Weights of a small image denoising autoencoder.
Model: 32-pixel images, encoder activation relu, encoder depths [12], encoder widths [320], decoder norm batchnorm, decoder widths [48, 48, 96, 192].
Training: soap at rate 0.002, 11900 steps, batches of 384.
Data: trained on Sentinel-2 satellite tiles (TerraMesh), 72500 training examples, 63.0 epochs.
Rows from block 10 of the encoder of a small image denoising autoencoder, named by matrix and row number. Each number is 128 + 32 x the weight over its row's rms, rounded and kept within 0 to 255. All counts start at 0.
After each channel's rows are labels from the 100 images, of 14848, where the channel reaches its highest value: "responds to" is what is common among them; "lies over" is the class under the peak. Only what is clearly more common there than usual is listed. The data: Sentinel-2 satellite tiles (TerraMesh). In brackets: how many of the 100.
# pw: pointwise conv (encoder.blocks.10.pw.weight, 320x320x1x1), inputs 160-319

pw.13 [124 136 188  97 149 104  75 145 108 156  99 137 135 150 145  92 142 182  89  95 167 132 130 118 165 122 121  80 163 163 105 129 140 122 109 135 180 135 116 137 145 119  87 161  90 110 107  90  64  92 131 111 115 135  64  93 116 109 148 115 157 112 125 162 112 134  72 111 122 129 112 152 100  86 184 174  98 157 106 154  78  98  88  96 110 141 100 133 125 101 134  84 129 154 135 173  67 157 130 148 139  97 118 176 231 143 115 203 136 132 121  42 118 113 107  83  84  92 114 127 146 198  71 156 128 136  69 188 140 168 138  81 115 114 111 136 130 115 144 135 104 134 115 102 123 114 140 109 154 124 107 143 140 107 187  92 148 131 113 148]
responds to: clouds (55)
lies over: clouds (40); snow or ice (34)

pw.182 [133 108 129 115 190 118 171 110 163  98  57 122 159 136 130 133 104 158 112 132 135 127 140 153  76 135 106  93 117 171 128 124 144 111  86 118 125 165 126  98 104 108 129  70  94 176 159 112 127 136 156 113 120 148 100  82  89 127 107 118 117 147 138 156 114 202  79 143 126  90 102 105 131 185 122 103  72 179  93  93 127 138 163  84 170 166 135  77 151 147  98 114 102  34 118 193  89 133 100  84 156  94 145  92 109 111  99 143 157 118 184  80 154 129 179 144 115 160 173 111 117 148 120 172 121  99  78  96 135 139  91 132 147  92 196 121 138 182  80 156 113 121 133 115 129 140 147  82 176 123 108 135 131 104 206  73 143 149 126  96]
responds to: snow or ice (67); main land cover: snow or ice (44)
lies over: snow or ice (53); clouds (26)

pw.37 [206 131 131 132 132 110 114 195 124 129  89 161 103  67 120 151 132 103 162 185 191 149  96 191  89 119 129 183  81 105  38 126 133  95  87  74  69 128 167 121 148 117 104 165 177 140 103 187 107 159 154  80 101 138 124  99 144 122 128 177 137  91 119 123 118 101 131 140 105 143 116 132 117 153  80 100 113 114  54 118  90 121 116 136 105 130 175 123 178 143 206 138 136 114 123 124 139  99 140 163  97 106 133 196  73  90  41 163 225 187 143 115 130 149 170 149 126 111 225 131  92 108  44 136  85 118 168 128 109 127 122  76 151 103  70 114 132 163 138 169 127  74 117 156 137 103 129 183 149 144 128 148 142 128 134 125 108 157  96 127]
responds to: water (94); main land cover: water (89)
lies over: water (88)

pw.76 [137 148 168 119 135  90 128  61 119  83 128  90 105 143 116 154 134  93 167 102 161 182  81 149 191 139  95  97 119 113 135  78  88 156 103  79 126 122  80 150  96  85 135 201  95 129 117 162  71 130 186 100 116  89 114 147 131 211 122 152 134  95 145 102 114 100 108 115 140 103 107 138 113 105 142 112 190 145 117 129  88  98 159 118 158 143 173 129 158  74 122 162  99 147 130 213 111 133 141 152 139  98  96 152  87 112 137 135 110 135 122 115 134 132 107 133 116 103 113 110 121 110 217 190 118 123 194 132  79 121 121 120 150 109 115 103 115 100 180  91 173 141 145  99 121 118 163  88 106 118 132 125  96 150 123 132 127 113 154 145]
responds to: clouds (38)
lies over: clouds (32)

pw.39 [158  89 133 130 134 104 141 125 123 161  71 151 161 116 101 164  87 163  91 177  83 194 144  95 153 182 151 120  90 153 136 136 118 140 113  89 117 117 126 122 146  90  83 129 183 153  82 137 152 101 110 103 112 145 142  83 140 190 129 103 118 156 157 101 114 130 107 143 118 110 129 144 146 102 149 141  99 149 124 171 114  94 112 189 106 118 136 116 140 125 165  83 102 110 140 137 134 157 127 126  92 136  88 165 166 122 155 125  98 238 155  94  83 162 134 168  94 159  27 146 128 161  81 130 102 159 184  90 124 135 147 110  20  99 119  96  85 140  98 112 112 138 101 109 146 123 148  78 120 164 207 110 134  56 105 126 137 145 170 156]
responds to: water (84); main land cover: water (74)
lies over: water (74)

pw.229 [134 119 116 133 143 111 107 134 137  70 186 110 183 142 168 140  77  86 226 131 181 103 128 159 144  93 139  97 125 113 101 135 177 101 107 120 134 140  88 145  71 150 129  80  97 173  79 134 127 163 139 112 129 116 159 119 153 147 100 127 136 116 105 158  81  53 149  85  59 158 145 139 162 118  85 204 127 111 142 155 116 127 144 150 115 142  77 123 108 153  92 206  97 144 119 120 201 169 107 159 127 120 167 119 126 107 165 105 114 138 150  80  73 117 186 139 111 138  42 112 132  93  87  97 100 158 242  67 154 113 117 187 133  81 100 109 202 211 187  92 145 154 120 150 116 111 129 119  97 146 166 140 156 134  67 113 177 130 142 121]
responds to: bare ground (56); main land cover: bare ground (39)
lies over: bare ground (36)

pw.173 [138 175 149 134 168 109 141 206 118 137  79 136 149 155 137  79 137 114  47  80 156 153 127 158  34 122 140 145  85 133 138 150 153 141 134 152 102 121 169 153 167  85  76 162 150 125  96 138  82 168 131 148  88 156 127 117 115  81 137 125 164 128  68 116 113 134 105 105  58 123 110 164 107  84 216 146 155 113 165 165 173 159 154  85 124 122 184  65 101 130 182 172 101 211 123 144  85 135 116 116 119 114  99 112  98 104 114 159 125 103 144 111 166 123 104 180 144 158 156 160 115 119 151 225 137  92 179 169 124 129 123 122 132  71  95 139 162 132  84 143 156 118 134 136 141 110 157  87 117 143 150  91 162 164 146 116 124 152 157 155]
responds to: snow or ice (65); main land cover: snow or ice (44); clouds (34)
lies over: snow or ice (57); clouds (33)

pw.33 [148 182 127 147 143  82 129 144 147 216 124 132 128 136 159 160 109 167 154 161 102 115 155 184 104 195 119 208 165 116  78 146 140 102  96 139  68 121 116 136 138  98 145  83 130 145 120 162  83 190 120 112 152  93 116 160 166 159  80  99  95 133  90 115 146 139 127 114  36  98 127 127 132 135  85 120 142  98  91  63 122 175  85 167 112 179 119 120 129 147  90  85 147  94 150 178 128  94 126 101 137  98 134 180 188  98 101 230 107 115 203 160 138  54 141 120 113  90 170 123 109 123 137  53 157 159 136 145 129 162 160  95 173 103  84 123 117 135 184 145 245 140 170 106 117 116 116 122 111 136 129 127 100 146 201 112 181 134 119  95]
responds to: clouds (57); snow or ice (43)
lies over: clouds (55); snow or ice (39)

pw.272 [ 97 117 185 207 164  95 118 128 142  89 117 173 119 178 127 105 117 104 167 111 144 140  54 139 145 121 140  93 164 152 190 123 130 141 147  85 127 210  69  72  66 119 158 119 135 144  61 134 146 114 134 146  94 107  76  85 103 167  81 178 153 117 141 148 108 118 122 114  74 110 123 172 104 152 103 135 117 131 158  92 180  82 122 104 159 130  70 166 152 137 109 143 173 101 133 167 105 139  82 124 166 124 100  73 109  81 108 151  59 102  57 107  97 111  73  81 142 120 192 123 121 140  81  99 121 103  74 129 131 141 182 116 179 130 130 157 182  88 135 175 165 118 120 113 125 143 219  98 119 173 106 129 148 154 106  88 125 140 120 101]
responds to: snow or ice (49); clouds (46)
lies over: snow or ice (45); clouds (44)

pw.270 [116 113 179 182 201 168 180 110 101 101 126 179 194 114  73 160 143  95 144 109 143 156  71 203 156 191 117  64 161 107 130 115 157 115 149 134 125 118  94 154 182 113  79  85 101 179 120 149 147 114 145 127 115  83 119 132 156 123 194 132 139 169 142 135  98 145 166 215 113 103 196 135 122  97  87 152 148 167 136 179 149  91 124 131 137 167 195 116 177 102  87 168 103 124 125 139 101  97 112 211 174 187 108 103 121 124 130 135 135 157 141 122 113 133 169  96 131 142 103 135 140 130 209 126 156  70 132 106 133 108 175 108 113 124 234  99 127 140 179 147  75  85 119 136 103  86 136 190 110 157 166 103 132  94 128 141 146 191  95 114]
responds to: snow or ice (95); main land cover: snow or ice (90)
lies over: snow or ice (89)

pw.296 [130 232 147  93 121 127 162 174 110 185 145 144 161 117 127 138 165 109 159 125 214 174 132  94 126  41 124 168 160 134 153 107  52 136 167 133 114 138 148 139 114 111 127  68 157 106 120  95 140 127  92 192 154 157 105 179 124 121 144  89  52 108 138  82 182 144 108  78 134 157 155 125 116 114 136  92 106 139 131 114 176 131 159  93 118 161 167 124 107 120 157 148 137 144 185  61  93 139 135 132  73 140 136 181 115 140 162 126 145  81  74 102 159 114 147 142 111 134 137 110 120 113 168 115 151 129 153 155 145 129 153 107 110 151 120 146 121 121 121 103  34 165 102 117 129 173 110 191 163 175 124 156 129 120  88 191  95 156 121 136]
responds to: snow or ice (82); main land cover: snow or ice (80)
lies over: snow or ice (80)

pw.249 [159  75 180 148 135 100  87  59 140 168 115 134  88 176 111 129 143 152 167 160 158 106 180 108 182 110  89 100 124 160 139  86  75 127 198 135  99 117 139 107 161 104 188 144 107 121 130 145 149  74 167 134 106  97 140 123 116  82 147 135 178 116 127 110 127 112 112 154  88 136 104 111  62 109 240 136 172  99 161 115  68  95 105  92 155 156 197 142 140 145  90 111 147  77 167 176  95 164 139 144 136 106 167 125  79 112  86 167 144  85 178 118 163 124 131  76 148 102 144 159 168 138 162 136  86  97 120 117  55 118 121 172  91 179 130 110 164  72  96 118 185 116 149  93 151 119 156 128 137 130 103 163 115 113 158 128 117  89  84  92]
responds to: clouds (49); snow or ice (44)
lies over: clouds (48); snow or ice (38)

pw.227 [127 149 109 149 103 150 120 136 176  99 148 109 147 154 118 133  92 145 122  80 149 126 122 146  70 119 122  53 114  83  66  75  77 109 161  83 141 169 130  75 159 131  91 138 145  92  22  93 117 113 134 112 125  84 157  97  87  97  95  90 149 149 130 150 230 114 129 101 120 122 145 108  94 123  96  99 134  64  90 116 113 108 151  90 129 123 118 139 108 106  98 147 132  89 127 107  98  96 127 128 145 124  99 201 176 183 115 231  89  84 113 129  97 169 153  76 112 166 138 162 135 119 102 144 110 157 140 129 172 134 112  65 104 192 157 161  68 141 116 122 135  97 119 120 156 140 139  79 119 103 143 106  65 136 135  90 130 131 132 121]
responds to: clouds (71); main land cover: trees (45)
lies over: clouds (38)

pw.163 [160 130 142 138 101 119 148  95 146 116 130 255 148 118 138 135 153 110 153  15 113 165 119 130 112 118 161 147 130 120 103 112 152 112 123 130  97 103 166 111 156  87 137  88 151 125  36 142 111 136 124  77 129 104 117 114 147 130  93 131 146 124 124 124 113 125 131  59 106 132 110 128 135 155 146 131 170  95 133 159 139 103 194 135  92 116 151  98 115 104 128 229 152  93 133 152 116 168 109  82 203 125 136 149   0  97 124 119  99 151 149 105 107 175 138  94 138 144 102  70 116 143 100 128 128 102 198  95 125 118 119 113 146 127 117 122 106  90 101 172 107 108 187 145 143 154 153 137 169 107 116  83 147  65 102 126 127 136 150 132]
responds to: main land cover: water (40); clouds (35)
lies over: water (36)

pw.36 [120 121 102 172 167 195 132 156  61 125 126 130 168 123 132 114 135 208 111 188 152 109 104 142 107 107 131  98 115 126 113 105 101 136 150 120 255 178 100  84 128 102 132 117 126 151 109 126 111 142  81 129 118 172 128  89 138 161 150 140 123 141  99 159 106 104 122 133  73  93  98 165 155 172 133 151 109 111  61 157  73  80 100 105 101 145  99 144 120 179 147 198 130 133 139 251 136 153 187 140 133 168  72 128 184 151 111 170  91 146 184 122  63 116 131 102 110  78  84 128 104 147 130 139 129 120 100 113 155 112 112 131 130  50 122 118 184  97 143 123 170  96  95 121 128  84 129 137 141 145 126 129 167  95 104  73 100 152 135 157]
responds to: clouds (51); snow or ice (46); main land cover: snow or ice (34)
lies over: clouds (36); snow or ice (34)

pw.62 [126 111  99 125 169 125 183 150 141 166 134 138 136 144  63  85 140 183 143 105 140  76 247 151 212 120 181 137 139 127 163  84 105 147 143 119 119 119 152 130 139 125 119 101 136 125 125 190 127 119 101 120 115 135  85  26 100  84 146 159 108 139 127 117 175 119 155 147 149 105 133 157 112 141 131 135 139 144 105 135 161 170  42   0 146 148 219 139  89 118 113 115 154 116 159 141 124 130 116 165 145 119 173  63 146 102  22 144 128  52 144 119 133 140 100 113 134 126 189 157 152  96  93  85  99 121 124 136 147 129 143 116 127 149 111 146 102 119  78 148 128  99 148  77 116 137 147 117 162 158 111 148 101 149 121 122 103 116  98  92]
responds to: clouds (73)
lies over: clouds (73)

pw.161 [130 119 119 141 197 101 132 109 138 117 138 141 160 156 103 144 109 178 157 118  90 126 142 181 107 159 113  71 152 107 141 116 110 134 107 115 142  80 141  84  59 134 118 114  98 109  44  86 172 163 153 108 110  46 112 255 139 122 171 139 135  94 147  95  79 125 114 134 181 120 125 165  69 100 126 170 166 136 110  69 159  88 124  98 123 139 125 144 140 133 168 103 159 100 100 146 111 134  87 128 190 129  67 119 146 108 139  67 155 121 105  43  93 141 111 115 120  97 232 125 127 113  87 130 159 117 233  87 113 103 119 160  85 110 110 109 132 130 133 139  81 124 113 105  89  80 128 167 128 135 122 109 117 161 121  87  56 167 152 106]
responds to: clouds (48); main land cover: water (34)
lies over: water (34)

pw.300 [142 132 173 115 165 195 163 152  85 125  87 146  87 145 110 123 155 157 119  98 165  89  95 126 169 157  83  66 123  75 140 121 144 128  96 102 112 137 128 119  66 179 122 111 172  78 168 184 160 172 154 107 123 129 153 181 114 103 123 126 127 127 160 133  99  86 157 105 109  88 150 133 112 147 108 148 129 112 146 116 114 146  66  99 125 164 113  97 117 111  69  90 228  54 146 183 100 148 135 135  89 118 126 175 136 123 160  99  90  37 115 112 133 154 130 163 127  87 171  71 114 131 170 145 155 137  91 143 122 142 157  87 129 136 136 127 117 171  97  92 134 102 168  96 114  82 148 139 157 145 114 126 135 113 137 119 124 114 115  88]
responds to: main land cover: rangeland (50)
lies over: rangeland (45)

pw.303 [113 143 151 141 148 205 177 152 112  49 162 102 155 221 137 124 159 115 179  80 151 116 142 110 165 129 154  91 157 135 109 155 115 110  81 131 124 154 183  97 128 184 160 146 139 116 139 152 176 118 186 117 123 111  98 144 149 159 125 118 164 144  98 145 129 112 112  73 108  65  99 131  88 142 104 154 116 130 122 139 107  99 131 165 122  79 114 107  70 126 125  69 131 142 130 188 209  78 119 116 160 157  21 118 145 167 135 139  86  61 126 115 128 172 152 167 127  98 107 106 131 131 150 150 136 153  30 147 130 117 125 126 151 140 163 144 159 127 131  95 130 116 132 143 129 137 126 132 138 161 166 119 152  17 149 117 163 118  90  99]
responds to: water (69); main land cover: water (47)
lies over: water (47)

pw.248 [137 207 124 209 165 178 111 176 152 136 147 128 128 131 117 160 176  53 138 140 111 121 148 126 137 114 187 101 146 150 106  78 110 109 105 143 100  64 121 124 141 112  97 126 110 110 135  76 130 138 161 122 134 132  62 117 147 138 207 136 102 127  99 196 120 155 150 114 134 139  69 168 111 140 154 126 149 106  81 149 122 106 176 108  84 150 135 133 111  82  91 197 170 113  85 152 129 114 140 153 178  86 108 106 128 129  31 179 113 106 111 138 139 133 146 100 158  89 196  55  91 113 150 113 115 144 138 121 137 123 128 155 105 149 135  74 104 129 166 125  91  88 195 129 170 149  95 105 108 137 129 140 146 130 195  92 157 125 143 143]
responds to: snow or ice (80); main land cover: snow or ice (72)
lies over: snow or ice (75)

pw.317 [150 117 140 113 164  81 140  17  93 145 110 107 158 162 177 144 161 124 193 131 153 153  68 122 149 144 118  78 155 143 138 115 104  77  86 135 131 157 163 130 147 129 110  83 126 112 134 130 146 102 122 140 154 101 115  63 113 106  89 110 154 137 164 129 105 116 147 159 118  77 114 190 129 162 107 161 133 111 131 142  85  81 140 120 120 148 116  74  86 161 113 142 191 172  97 113 138 162 127 151 144 172  80 139 129 121  91 156 125  90  93 104 165 160 165 100 148 109 101 115 137 101 187 168 102 192  91 110 102 126 155  95 115  76  96  80 172 110 158 162 169 138 156  90 133 156 116 141  83 128 118  59 171 109 132  92 104 102 146 114]
responds to: bare ground (53); main land cover: bare ground (35)
lies over: bare ground (35)

pw.246 [158 111 176 148 146 144 107 138 126  92 192 138 163 165 134 139 111 179 156 118 118 154  88  75 110 172 139  67 118  97 141  87 122 149 150 116 152 154  85 154  47 163  80 114 151  94 149 171  98 111 161 148 151 129 153 126 156 152 147 127  64 127 146  97  82  77 146 122  87  51 106 157 155 174 121 149 171 138 155 147 157 123  80 102 108 127 139  12 130 204 115 183 177  82 116 116 136  96 118 150 179 171 107 127 139 121 138 156  86  88 144 147 154 184 157 179 103  93 130 111 137  80 121 214 146 171 237 149 101  57 131 123 165  61 106  99 197 137 138 162 187 123  85 150 122  93 121 112 128 123 145 107  69 111 186  80 105  96 179 118]
responds to: bare ground (50)
lies over: bare ground (30)

pw.42 [117 120 139  91 161  76 201 103 111 105 173 150 153 120 131 105 185 110 121  87 112 140 112 187 119 126 164  91 121 169 216 107 131  94  89 150 101  92 157 131 144 117 119 119 119 128  97 119  77 121 141 157 114  62 116 141 105 168 107 101  65 155  90 139 149 144 115 174  99 100 143 130 143 179 117 127 110 118 106 103 119 124 133 167  92 166 158 101 121  95 149 104 105 130  91 148 128 146 152 156 129 100 114 192  22 147 116  78  67 134 189 130 122 140 102 153  98 166 135 134 110 139 145 192 153 164 146 144  99 163 129 108  74  74 122  95 120 116 148 163 172 151 121 124 116 103 125 116 155 145  96 138 124 117 194 169 112 102  97 127]
responds to: clouds (58); main land cover: trees (40)
lies over: clouds (42); snow or ice (32)

pw.63 [143  83 127 156 124 100 110  87 103 170 152 107 126 151 128 117 133 180 127 151 159 124  89 120  74 124 110 180 138 131  85 112 101 116 227 123 127 119  92  85 117 105 119 100 129 137  96 106 138 123 144 130 123 123 112 131 132  80 169 146 102 134 149  73 137 118 127  99  67 128  82 132 113 120  73 120  89 121  83 115  99 134 119 179 147 133  74 146 104 176  92 181 168 116  84 180  77 115 126 134 132 127 106 168 181  83 131 109  96 146  92 129  90 119 181 105 125 118 174 122  92 110 156  95 140 225  54  76 123 163 107 152 122 101 170 111 146  58 158 151 199 180  92 108 107 210 121 146  76 192 114 114 124 158 130 131 157 102 138 173]
responds to: clouds (51); snow or ice (47)
lies over: clouds (46); snow or ice (43)

pw.9 [136 108 167 110 174  95 120  99 134 111 130 126 156  76 111 128 150 112 103 123 147  89 172 165 121 126 124  98 161 163 145 173 133 184 133 126 104 165 117 101 151 148 139 137 144 111 154 125 198 128 101 106 157 100  86 104 115 118 106 130 118 104  97 105 142 154 120 129 135 134 124 137 165 176 149 126 113 152 180 150 197 105 113 152 104 108 157 181 123 135 100 113  83 167 150 123 152 148 133  93 136  94 105 112 122 110 105 105 163 137 172 113 110  88 166  97  97 118 138 142 128 215  88 221 171 143 174  98 169 168 133 113 149 195 143 105 130 145 145 110 178 107 126  69 134 197 153  98 138 124 140 149 115 123 110 110  81  95 193  83]
responds to: water (97); main land cover: water (97)
lies over: water (93)

pw.287 [ 99 170 182 103 118 152 166 150  99 129 137 145  94 146  85  92 113  83 144 137 143 166  93 150 121 163 181  63 116 110 134 137  96 145 142 125 135 134  95 128  93 112 161 158 133 124  85 154 114 125 161  97 185 111 181  32 102  69  98 174 134 102  88  97 173  77 105 143 131 131 103 112 133 133 136 154 124 170 117  95  65 165  77 144 130 143  75 153 162 138 159 149 124 163 141 129  90 128 146 147 140  78  70 198 117 130 147 135  90  81 131 110 135 136  92 112 107 113 131 126 101  48  89 224 157 127  41 125 137 141 105  97 149 130 127  90 127 136 186  86 138  92 149  89 111 125 132 146 152 142 124 122 161 136  96 104 176 148 147 156]
responds to: water (97); main land cover: water (95)
lies over: water (95)

pw.140 [102 139 142 113 184 128  96 156 133 130 160 138 179 125 115 165  62 133 128 154 140 125  62 155 101 178 110 151 145 144 117  72 123 149 139  90 159 127 127  91 139 124 116 101 172 157 133 171 124 141 120 123 120 135 102 109 127  76 141 108 135 179 140  82  69 123 128 126 123  78 116 158 125 141  70 153 116 137  59 125  98  82 170 106 110  85 119 114 169 117 151 113 130  72 107 108 119  59 144 117 168 133 130 117 154  91 153 103 141 129  99 115  95 114 153 128 126 120 207 100 153 131 173 131  94 142 142 138 127  67 154 125 143 102 115 114  98 134 147  87 132 135 124  74 103 124 110 132 131 114 110 144 125  84 132  95 173 140 118 124]
responds to: water (76); main land cover: water (66)
lies over: water (62)

pw.17 [118 180 121 148 120 127  66 172 231 167 119 133 195 117 142 162 107 113 130 127 182 125 128 141 126 147 121 103 130 136 142 177 147 150 145 171 118  96  85 175 142 171 130 120 153 130   0 140 187 156  98  79 156 152 100 112 121 109 126 118 109 110 139  95  73 129  68 193  52  91 166 148 121  90 104 109 157 152  86 158  89  94 152 164 165 145 131  92 104 140 120 111 134 103 133 143 143 131 150  88 153 210 120 158  87  69 161 135  89 163 126  78 108 187 130 135 116 106 187  98 105 154 132 145 118 127 154  73 139 141  66  95 157  94 101  99 140  88 124  77  79 116  69  95 127  86  91 166 108 117 131 172 114 170 217 144 152 114 130 115]
responds to: snow or ice (94); main land cover: snow or ice (93)
lies over: snow or ice (93)