From a checkpoint of a small image denoising autoencoder: encoder patch size 8.
Rows from block 6 of the encoder of a small image denoising autoencoder, named by matrix and row number. Each number is 128 + 32 x the weight over its row's rms, rounded and kept within 0 to 255. All counts start at 0. Numbers have three digits each.
After each channel's rows are labels from the 100 images, of 14848, where the channel reaches its highest value: "lies over" is the class under the peak. Only what is clearly more common there than usual is listed. The data: Sentinel-2 satellite tiles (TerraMesh).
# pw: pointwise conv (encoder.blocks.6.pw.weight, 320x320x1x1), inputs 240-319

pw.243:093146133134100142131164120137180234171158079186072135137168101123161071077128114143132055137100132146123125137152124150135141130107110182078126126122105054176120148138148165093107177092168133067131110123104121129113077133151120119114121133
lies over: clouds; snow or ice

pw.315:158113065121112147106067198163162131137081136143081138199080145127079093103127143158107176116153132134132120097177146099172097104095133114132126164082159107085115127114139101106049133127150098084153076104122056143121126112142152180152106139
lies over: clouds; snow or ice

pw.7:101177195088110062188176121114143107100157147076139129124139108119180228133097144127141134147138139140087130123167115144143115122138138137119093145127090093149131178131199156068167145138100131125088146171066133164140064161021142089137132082
lies over: trees

pw.77:099121090214139159118124090158139144099140089147064130139120177143143073126069119165088112131146105161105160091145097176120126111133141092126110062174173123111151092138086135096172159158109138112159150091125130094170176141204154100162088171
lies over: clouds; snow or ice

pw.19:210116114102145158061150112120212149147112155113141176113096116127111126106099131128132077091139159114080143076158110093167119139114131000168103057170109085148097116136107097128138140115098118123129097167169191093134203104155129128108132190
lies over: water

pw.104:110135149121171137106105127075123097113078109049122099180106167201150136139203125132139115146173102131099132133123097143124101110129095142145186126103079090175190094153115113178108075105133149141089056115130063146085135152112124067153155144
lies over: water

pw.108:170164071141149158116110150084115101145085138129105142179105131204164120123090172139100098122139120129090108111155078201131121144171095152128204176056136242120094155111076133107051118150116121087122132197162089134171155154135181107094100126
lies over: snow or ice; clouds

pw.36:126134106137163130105128191138119121125111051115139135135109127157090163105065128118116069118181114146126126121132106122092108118113132164103133120170184112120134164127182113082136141196113129108105132155135154148130184090122123116142137163
lies over: trees

pw.62:089135121118156116083088096112169116107113157119138133136151162150159123071149106109150102124102151108117130121089114195130118147114136157094147142192133101147161096099094121127134091118218101128108112142054079158068176169151085113133146153
lies over: water

pw.48:175150152124154141088083136146144112160136127110136121160092134172116148135079085096096107190153101141183154164176111105101108136133088125105131079118145125159159137165193148108185146170089127131176103142152081107064145149088089132157080177
lies over: trees

pw.170:116179124171145123185038130159118100137116138136134143107110093136153164124172106193135099126107144133116204105105101145166109114129098132084153097146153156130194107075151130091137088134206149108115108119129107147084130103150122079180144203
lies over: water

pw.168:128116141127124109122151136124150098136143138073127198119127158168117104174108118196088046147091099164113157079175062130215131130144162116141174090117172117130183136154181138090139086097159103087108080135091064126110137121172105108162136166
lies over: water

pw.214:112133131143143159130117114166150154193169092177062107149160076083141077208172151136100090120136068080131145171125147087132126154150177069141125132090144163063160125124127100096124113129137159186111117120127165124164107125209130188150167155
lies over: snow or ice; clouds

pw.118:092145116153088089107175162157146100135079152107109149135125137144163104105119087098125097111149106112088138099158100108074160106099133101134105156101174126112093110138144148097091140234132103136097126143170113163128126133094143110134147104
lies over: snow or ice

pw.92:154151105128105154117166136111163134122120178111141146113090150160159084126118111151125034156123099148133187154115093105135111184148134145109117134118144132077153148131159174092143121112153120149122116145129183097172165130112156116175163177
lies over: water

pw.86:116176102129151147104086103114255089088151133111131161105094163176112133090160114154115008134114078156118190125203091147119113134120135116106137092146149107128128131137120163110066122165151147121084111129100120129142142182113096066159075186
lies over: clouds; snow or ice

pw.40:100137057130118155075147155145119112103148132123079141139217112130159078144099199152161124155128099130119192174093104139155125112088144173115101120137134131143160095107097110146124181142159138158120115121078178139118125092222138079140097154
lies over: clouds; snow or ice

pw.83:074201111109133065184132114133160131115157170059104147115130101195156093124136102083141074156097118144130127118156090121107179162180102079106065111073141100190124129184184161162137127115151143062104080114133060092086129113073135120126110135
lies over: water

pw.174:219164088183163093141111114126143129102081124138207140118148109152110164135121142165119065115066155134147134126120105072181150092130143156150099087176189077113107112070139151178118184104110139123133131135102072173168153136108133143120157135
lies over: water

pw.201:106107112143089141162153144138083109136123150108153161117099141132140088100147113133087100102106150156133103150177112130052093095145137086143122122146174109156130103210163107214146109157128088178130113091117091121125097144146133102169117188
lies over: water

pw.72:140162129119113076229158117132138116125099150122095170132135145134165209086122123120160130182092104131119125174076169077129141097103105106106137072112107138093168186134110161103180155187177151195138164139140146131127203125087147151140072100
lies over: trees

pw.52:180132156118132157145123133055192143118086163092129132125208100163199132109167140148128086119168096140132116099107082116088113142124134139108111158117093092108133171137149150118097079107158127164128125160162093088094130161159102097111131100
lies over: clouds; snow or ice

pw.148:105157121215126113118086127114144113113095131143115146139118196116160155105116133152113022138094125169122121177132070108101133158155140155116135196095148149095125141145171145131126101165138099134103130114087053125183159164164157177133130141
lies over: trees

pw.100:150117186151165113114131124132082152134085111084069148113167092136110094116131101154128108146080085125144153140103129255099098144148165113118108163135128227101175181126173127124047100071124112090091163150167120087106119162084208125139146158
lies over: clouds; snow or ice

pw.251:180105160143097162109160160097182075158133187078127130140087180110143095108149112141109073136114113131137134093203109163153122163120136081129141063102151112085149158148104126116164093120136126121116111091095105130051118106116102092156167144
lies over: water

pw.261:081127130102124108112126145120132150122076057134089118125154158108130098133170115074146084086100122144129174104107113107109100129112113255116136026100093100122172191192088117129104099134119143135113122145113145131095171116255141106104130188
lies over: clouds

pw.163:171207170105167147091151143117121148106122087157171113126133096161139180155093127139113079176168141116148183081133122093071081150181125127130149202116179086116098133132147102167082137123109135101162177140087127116127175152129133155128138152
lies over: water

pw.291:121108122124149109091083097255178132118143128123112117118082136126115160142124138146124094134092098173121154104172119141121121164125137155121119173098106121144187087119092114121149125141114128102104146140106089061145144236090156101105125127
lies over: clouds

pw.247:166097136122188114098180147141152152116125107117143112091099115134086162129135127133153093103108184130115152140175134109148144148102156125074129166085131127158151105097177133100099131081115115129131141117098174089140178110179126136107146105
lies over: water

pw.258:127081199175137162122107130155076117106244157109105172129128194160122097098104114138127035126083119148127182103136084114155105163130139114148150101110121114124122123154122194141152140161128113145114153178097095158166166080089174109171161113
lies over: crops

pw.232:142144149090104141111106152100140147146138218097111131175189216180128168150137099124137090143119146156152149106104085133115142154106116131155179107191168167102131101190138128168097119136090119101145176089120135048114136110116134134152072114
lies over: snow or ice; clouds

pw.238:083201168141092070118108118200151130173142112110098137154081138140132129140092142128122086157144120114198142110178086106097081118140133133057164139107115119111139118137139124137135115127101109077112106115093047136100097103108152126153149140
lies over: snow or ice

pw.103:127146137186076096111129045117124134144090066142060108137114155135133165139171137135115093158082091142123135128146056149161197108094123094098160177145188056108155165169186123131167085077125124070160156135093104082124167077136118176147117127
lies over: water

pw.130:114151170138126145115069110158192115137086196099124109111162117118142139112132133159129173142170158121102166136073108094167127146135116099152147104138109131158165137122145137104060150123142114163144110104182162127148176154074181084128152119
lies over: water

pw.94:127108061150089110105114128147095091096115138095108178127176108151167075134174082147152082110122103147119201116147084156142102143143139081139119154085172160114166131120180134150104120129097124141141101116140115076127104125130128111189160170
lies over: water

pw.300:063106126158069131149121100079104118081176094082158165108081053122117124125102133073145096144123103082122093085192154114131123151109139161143148125149086111113106161088091092104135144141142088092117128108154109112109126149136146144135166116
lies over: water

pw.191:092092160120100124146112104176103099129158153189144193122118132169140127101134141135152088149150144130135145156127079108123084142139146077109152107126130084143128078121121142140121139132125107130122095186131098050068138215088096163129065189
lies over: water

pw.192:127134127192133151141173131132142140076188091083180128132117156142110179112120113158088042199115139179120114145115076115153098104101143103108148189093122136129139153179135125112159114157149150125134156080143131092122166119152149164145129148
lies over: trees; water

pw.293:094155191115072137140082110149130079144149101167085136130097141102121118174161147161144086100109123090106128132123116160165166110118130164083098087138129163092174149142140138092104118137176047099138156108113133106112118157138155123115109080
lies over: clouds; snow or ice

pw.136:126102109092158090103126072143163087159089087085121070134130180139110122131101149060152074122154083134138153132112128167178139124165132040097110118129095118110156119103097055075126082099153102113136179157126094116165203151154136117186152133
lies over: water

pw.194:140119131129110190134164131140122059133182087193171152103129135175142131078132131186084038143107133170152151104148088141160094106151064071078107124078151140114175142137189123070095116155182100196124113124109062107063106107143093098171152122
lies over: water

pw.290:156232139161135115172127122110178145190122091094130154096136145170116170114119123123088134110133148149159094120128087150138087144140138113065133122107156094109100153127236146152140131122087141164173094178108130131122157155098128106167127104
lies over: water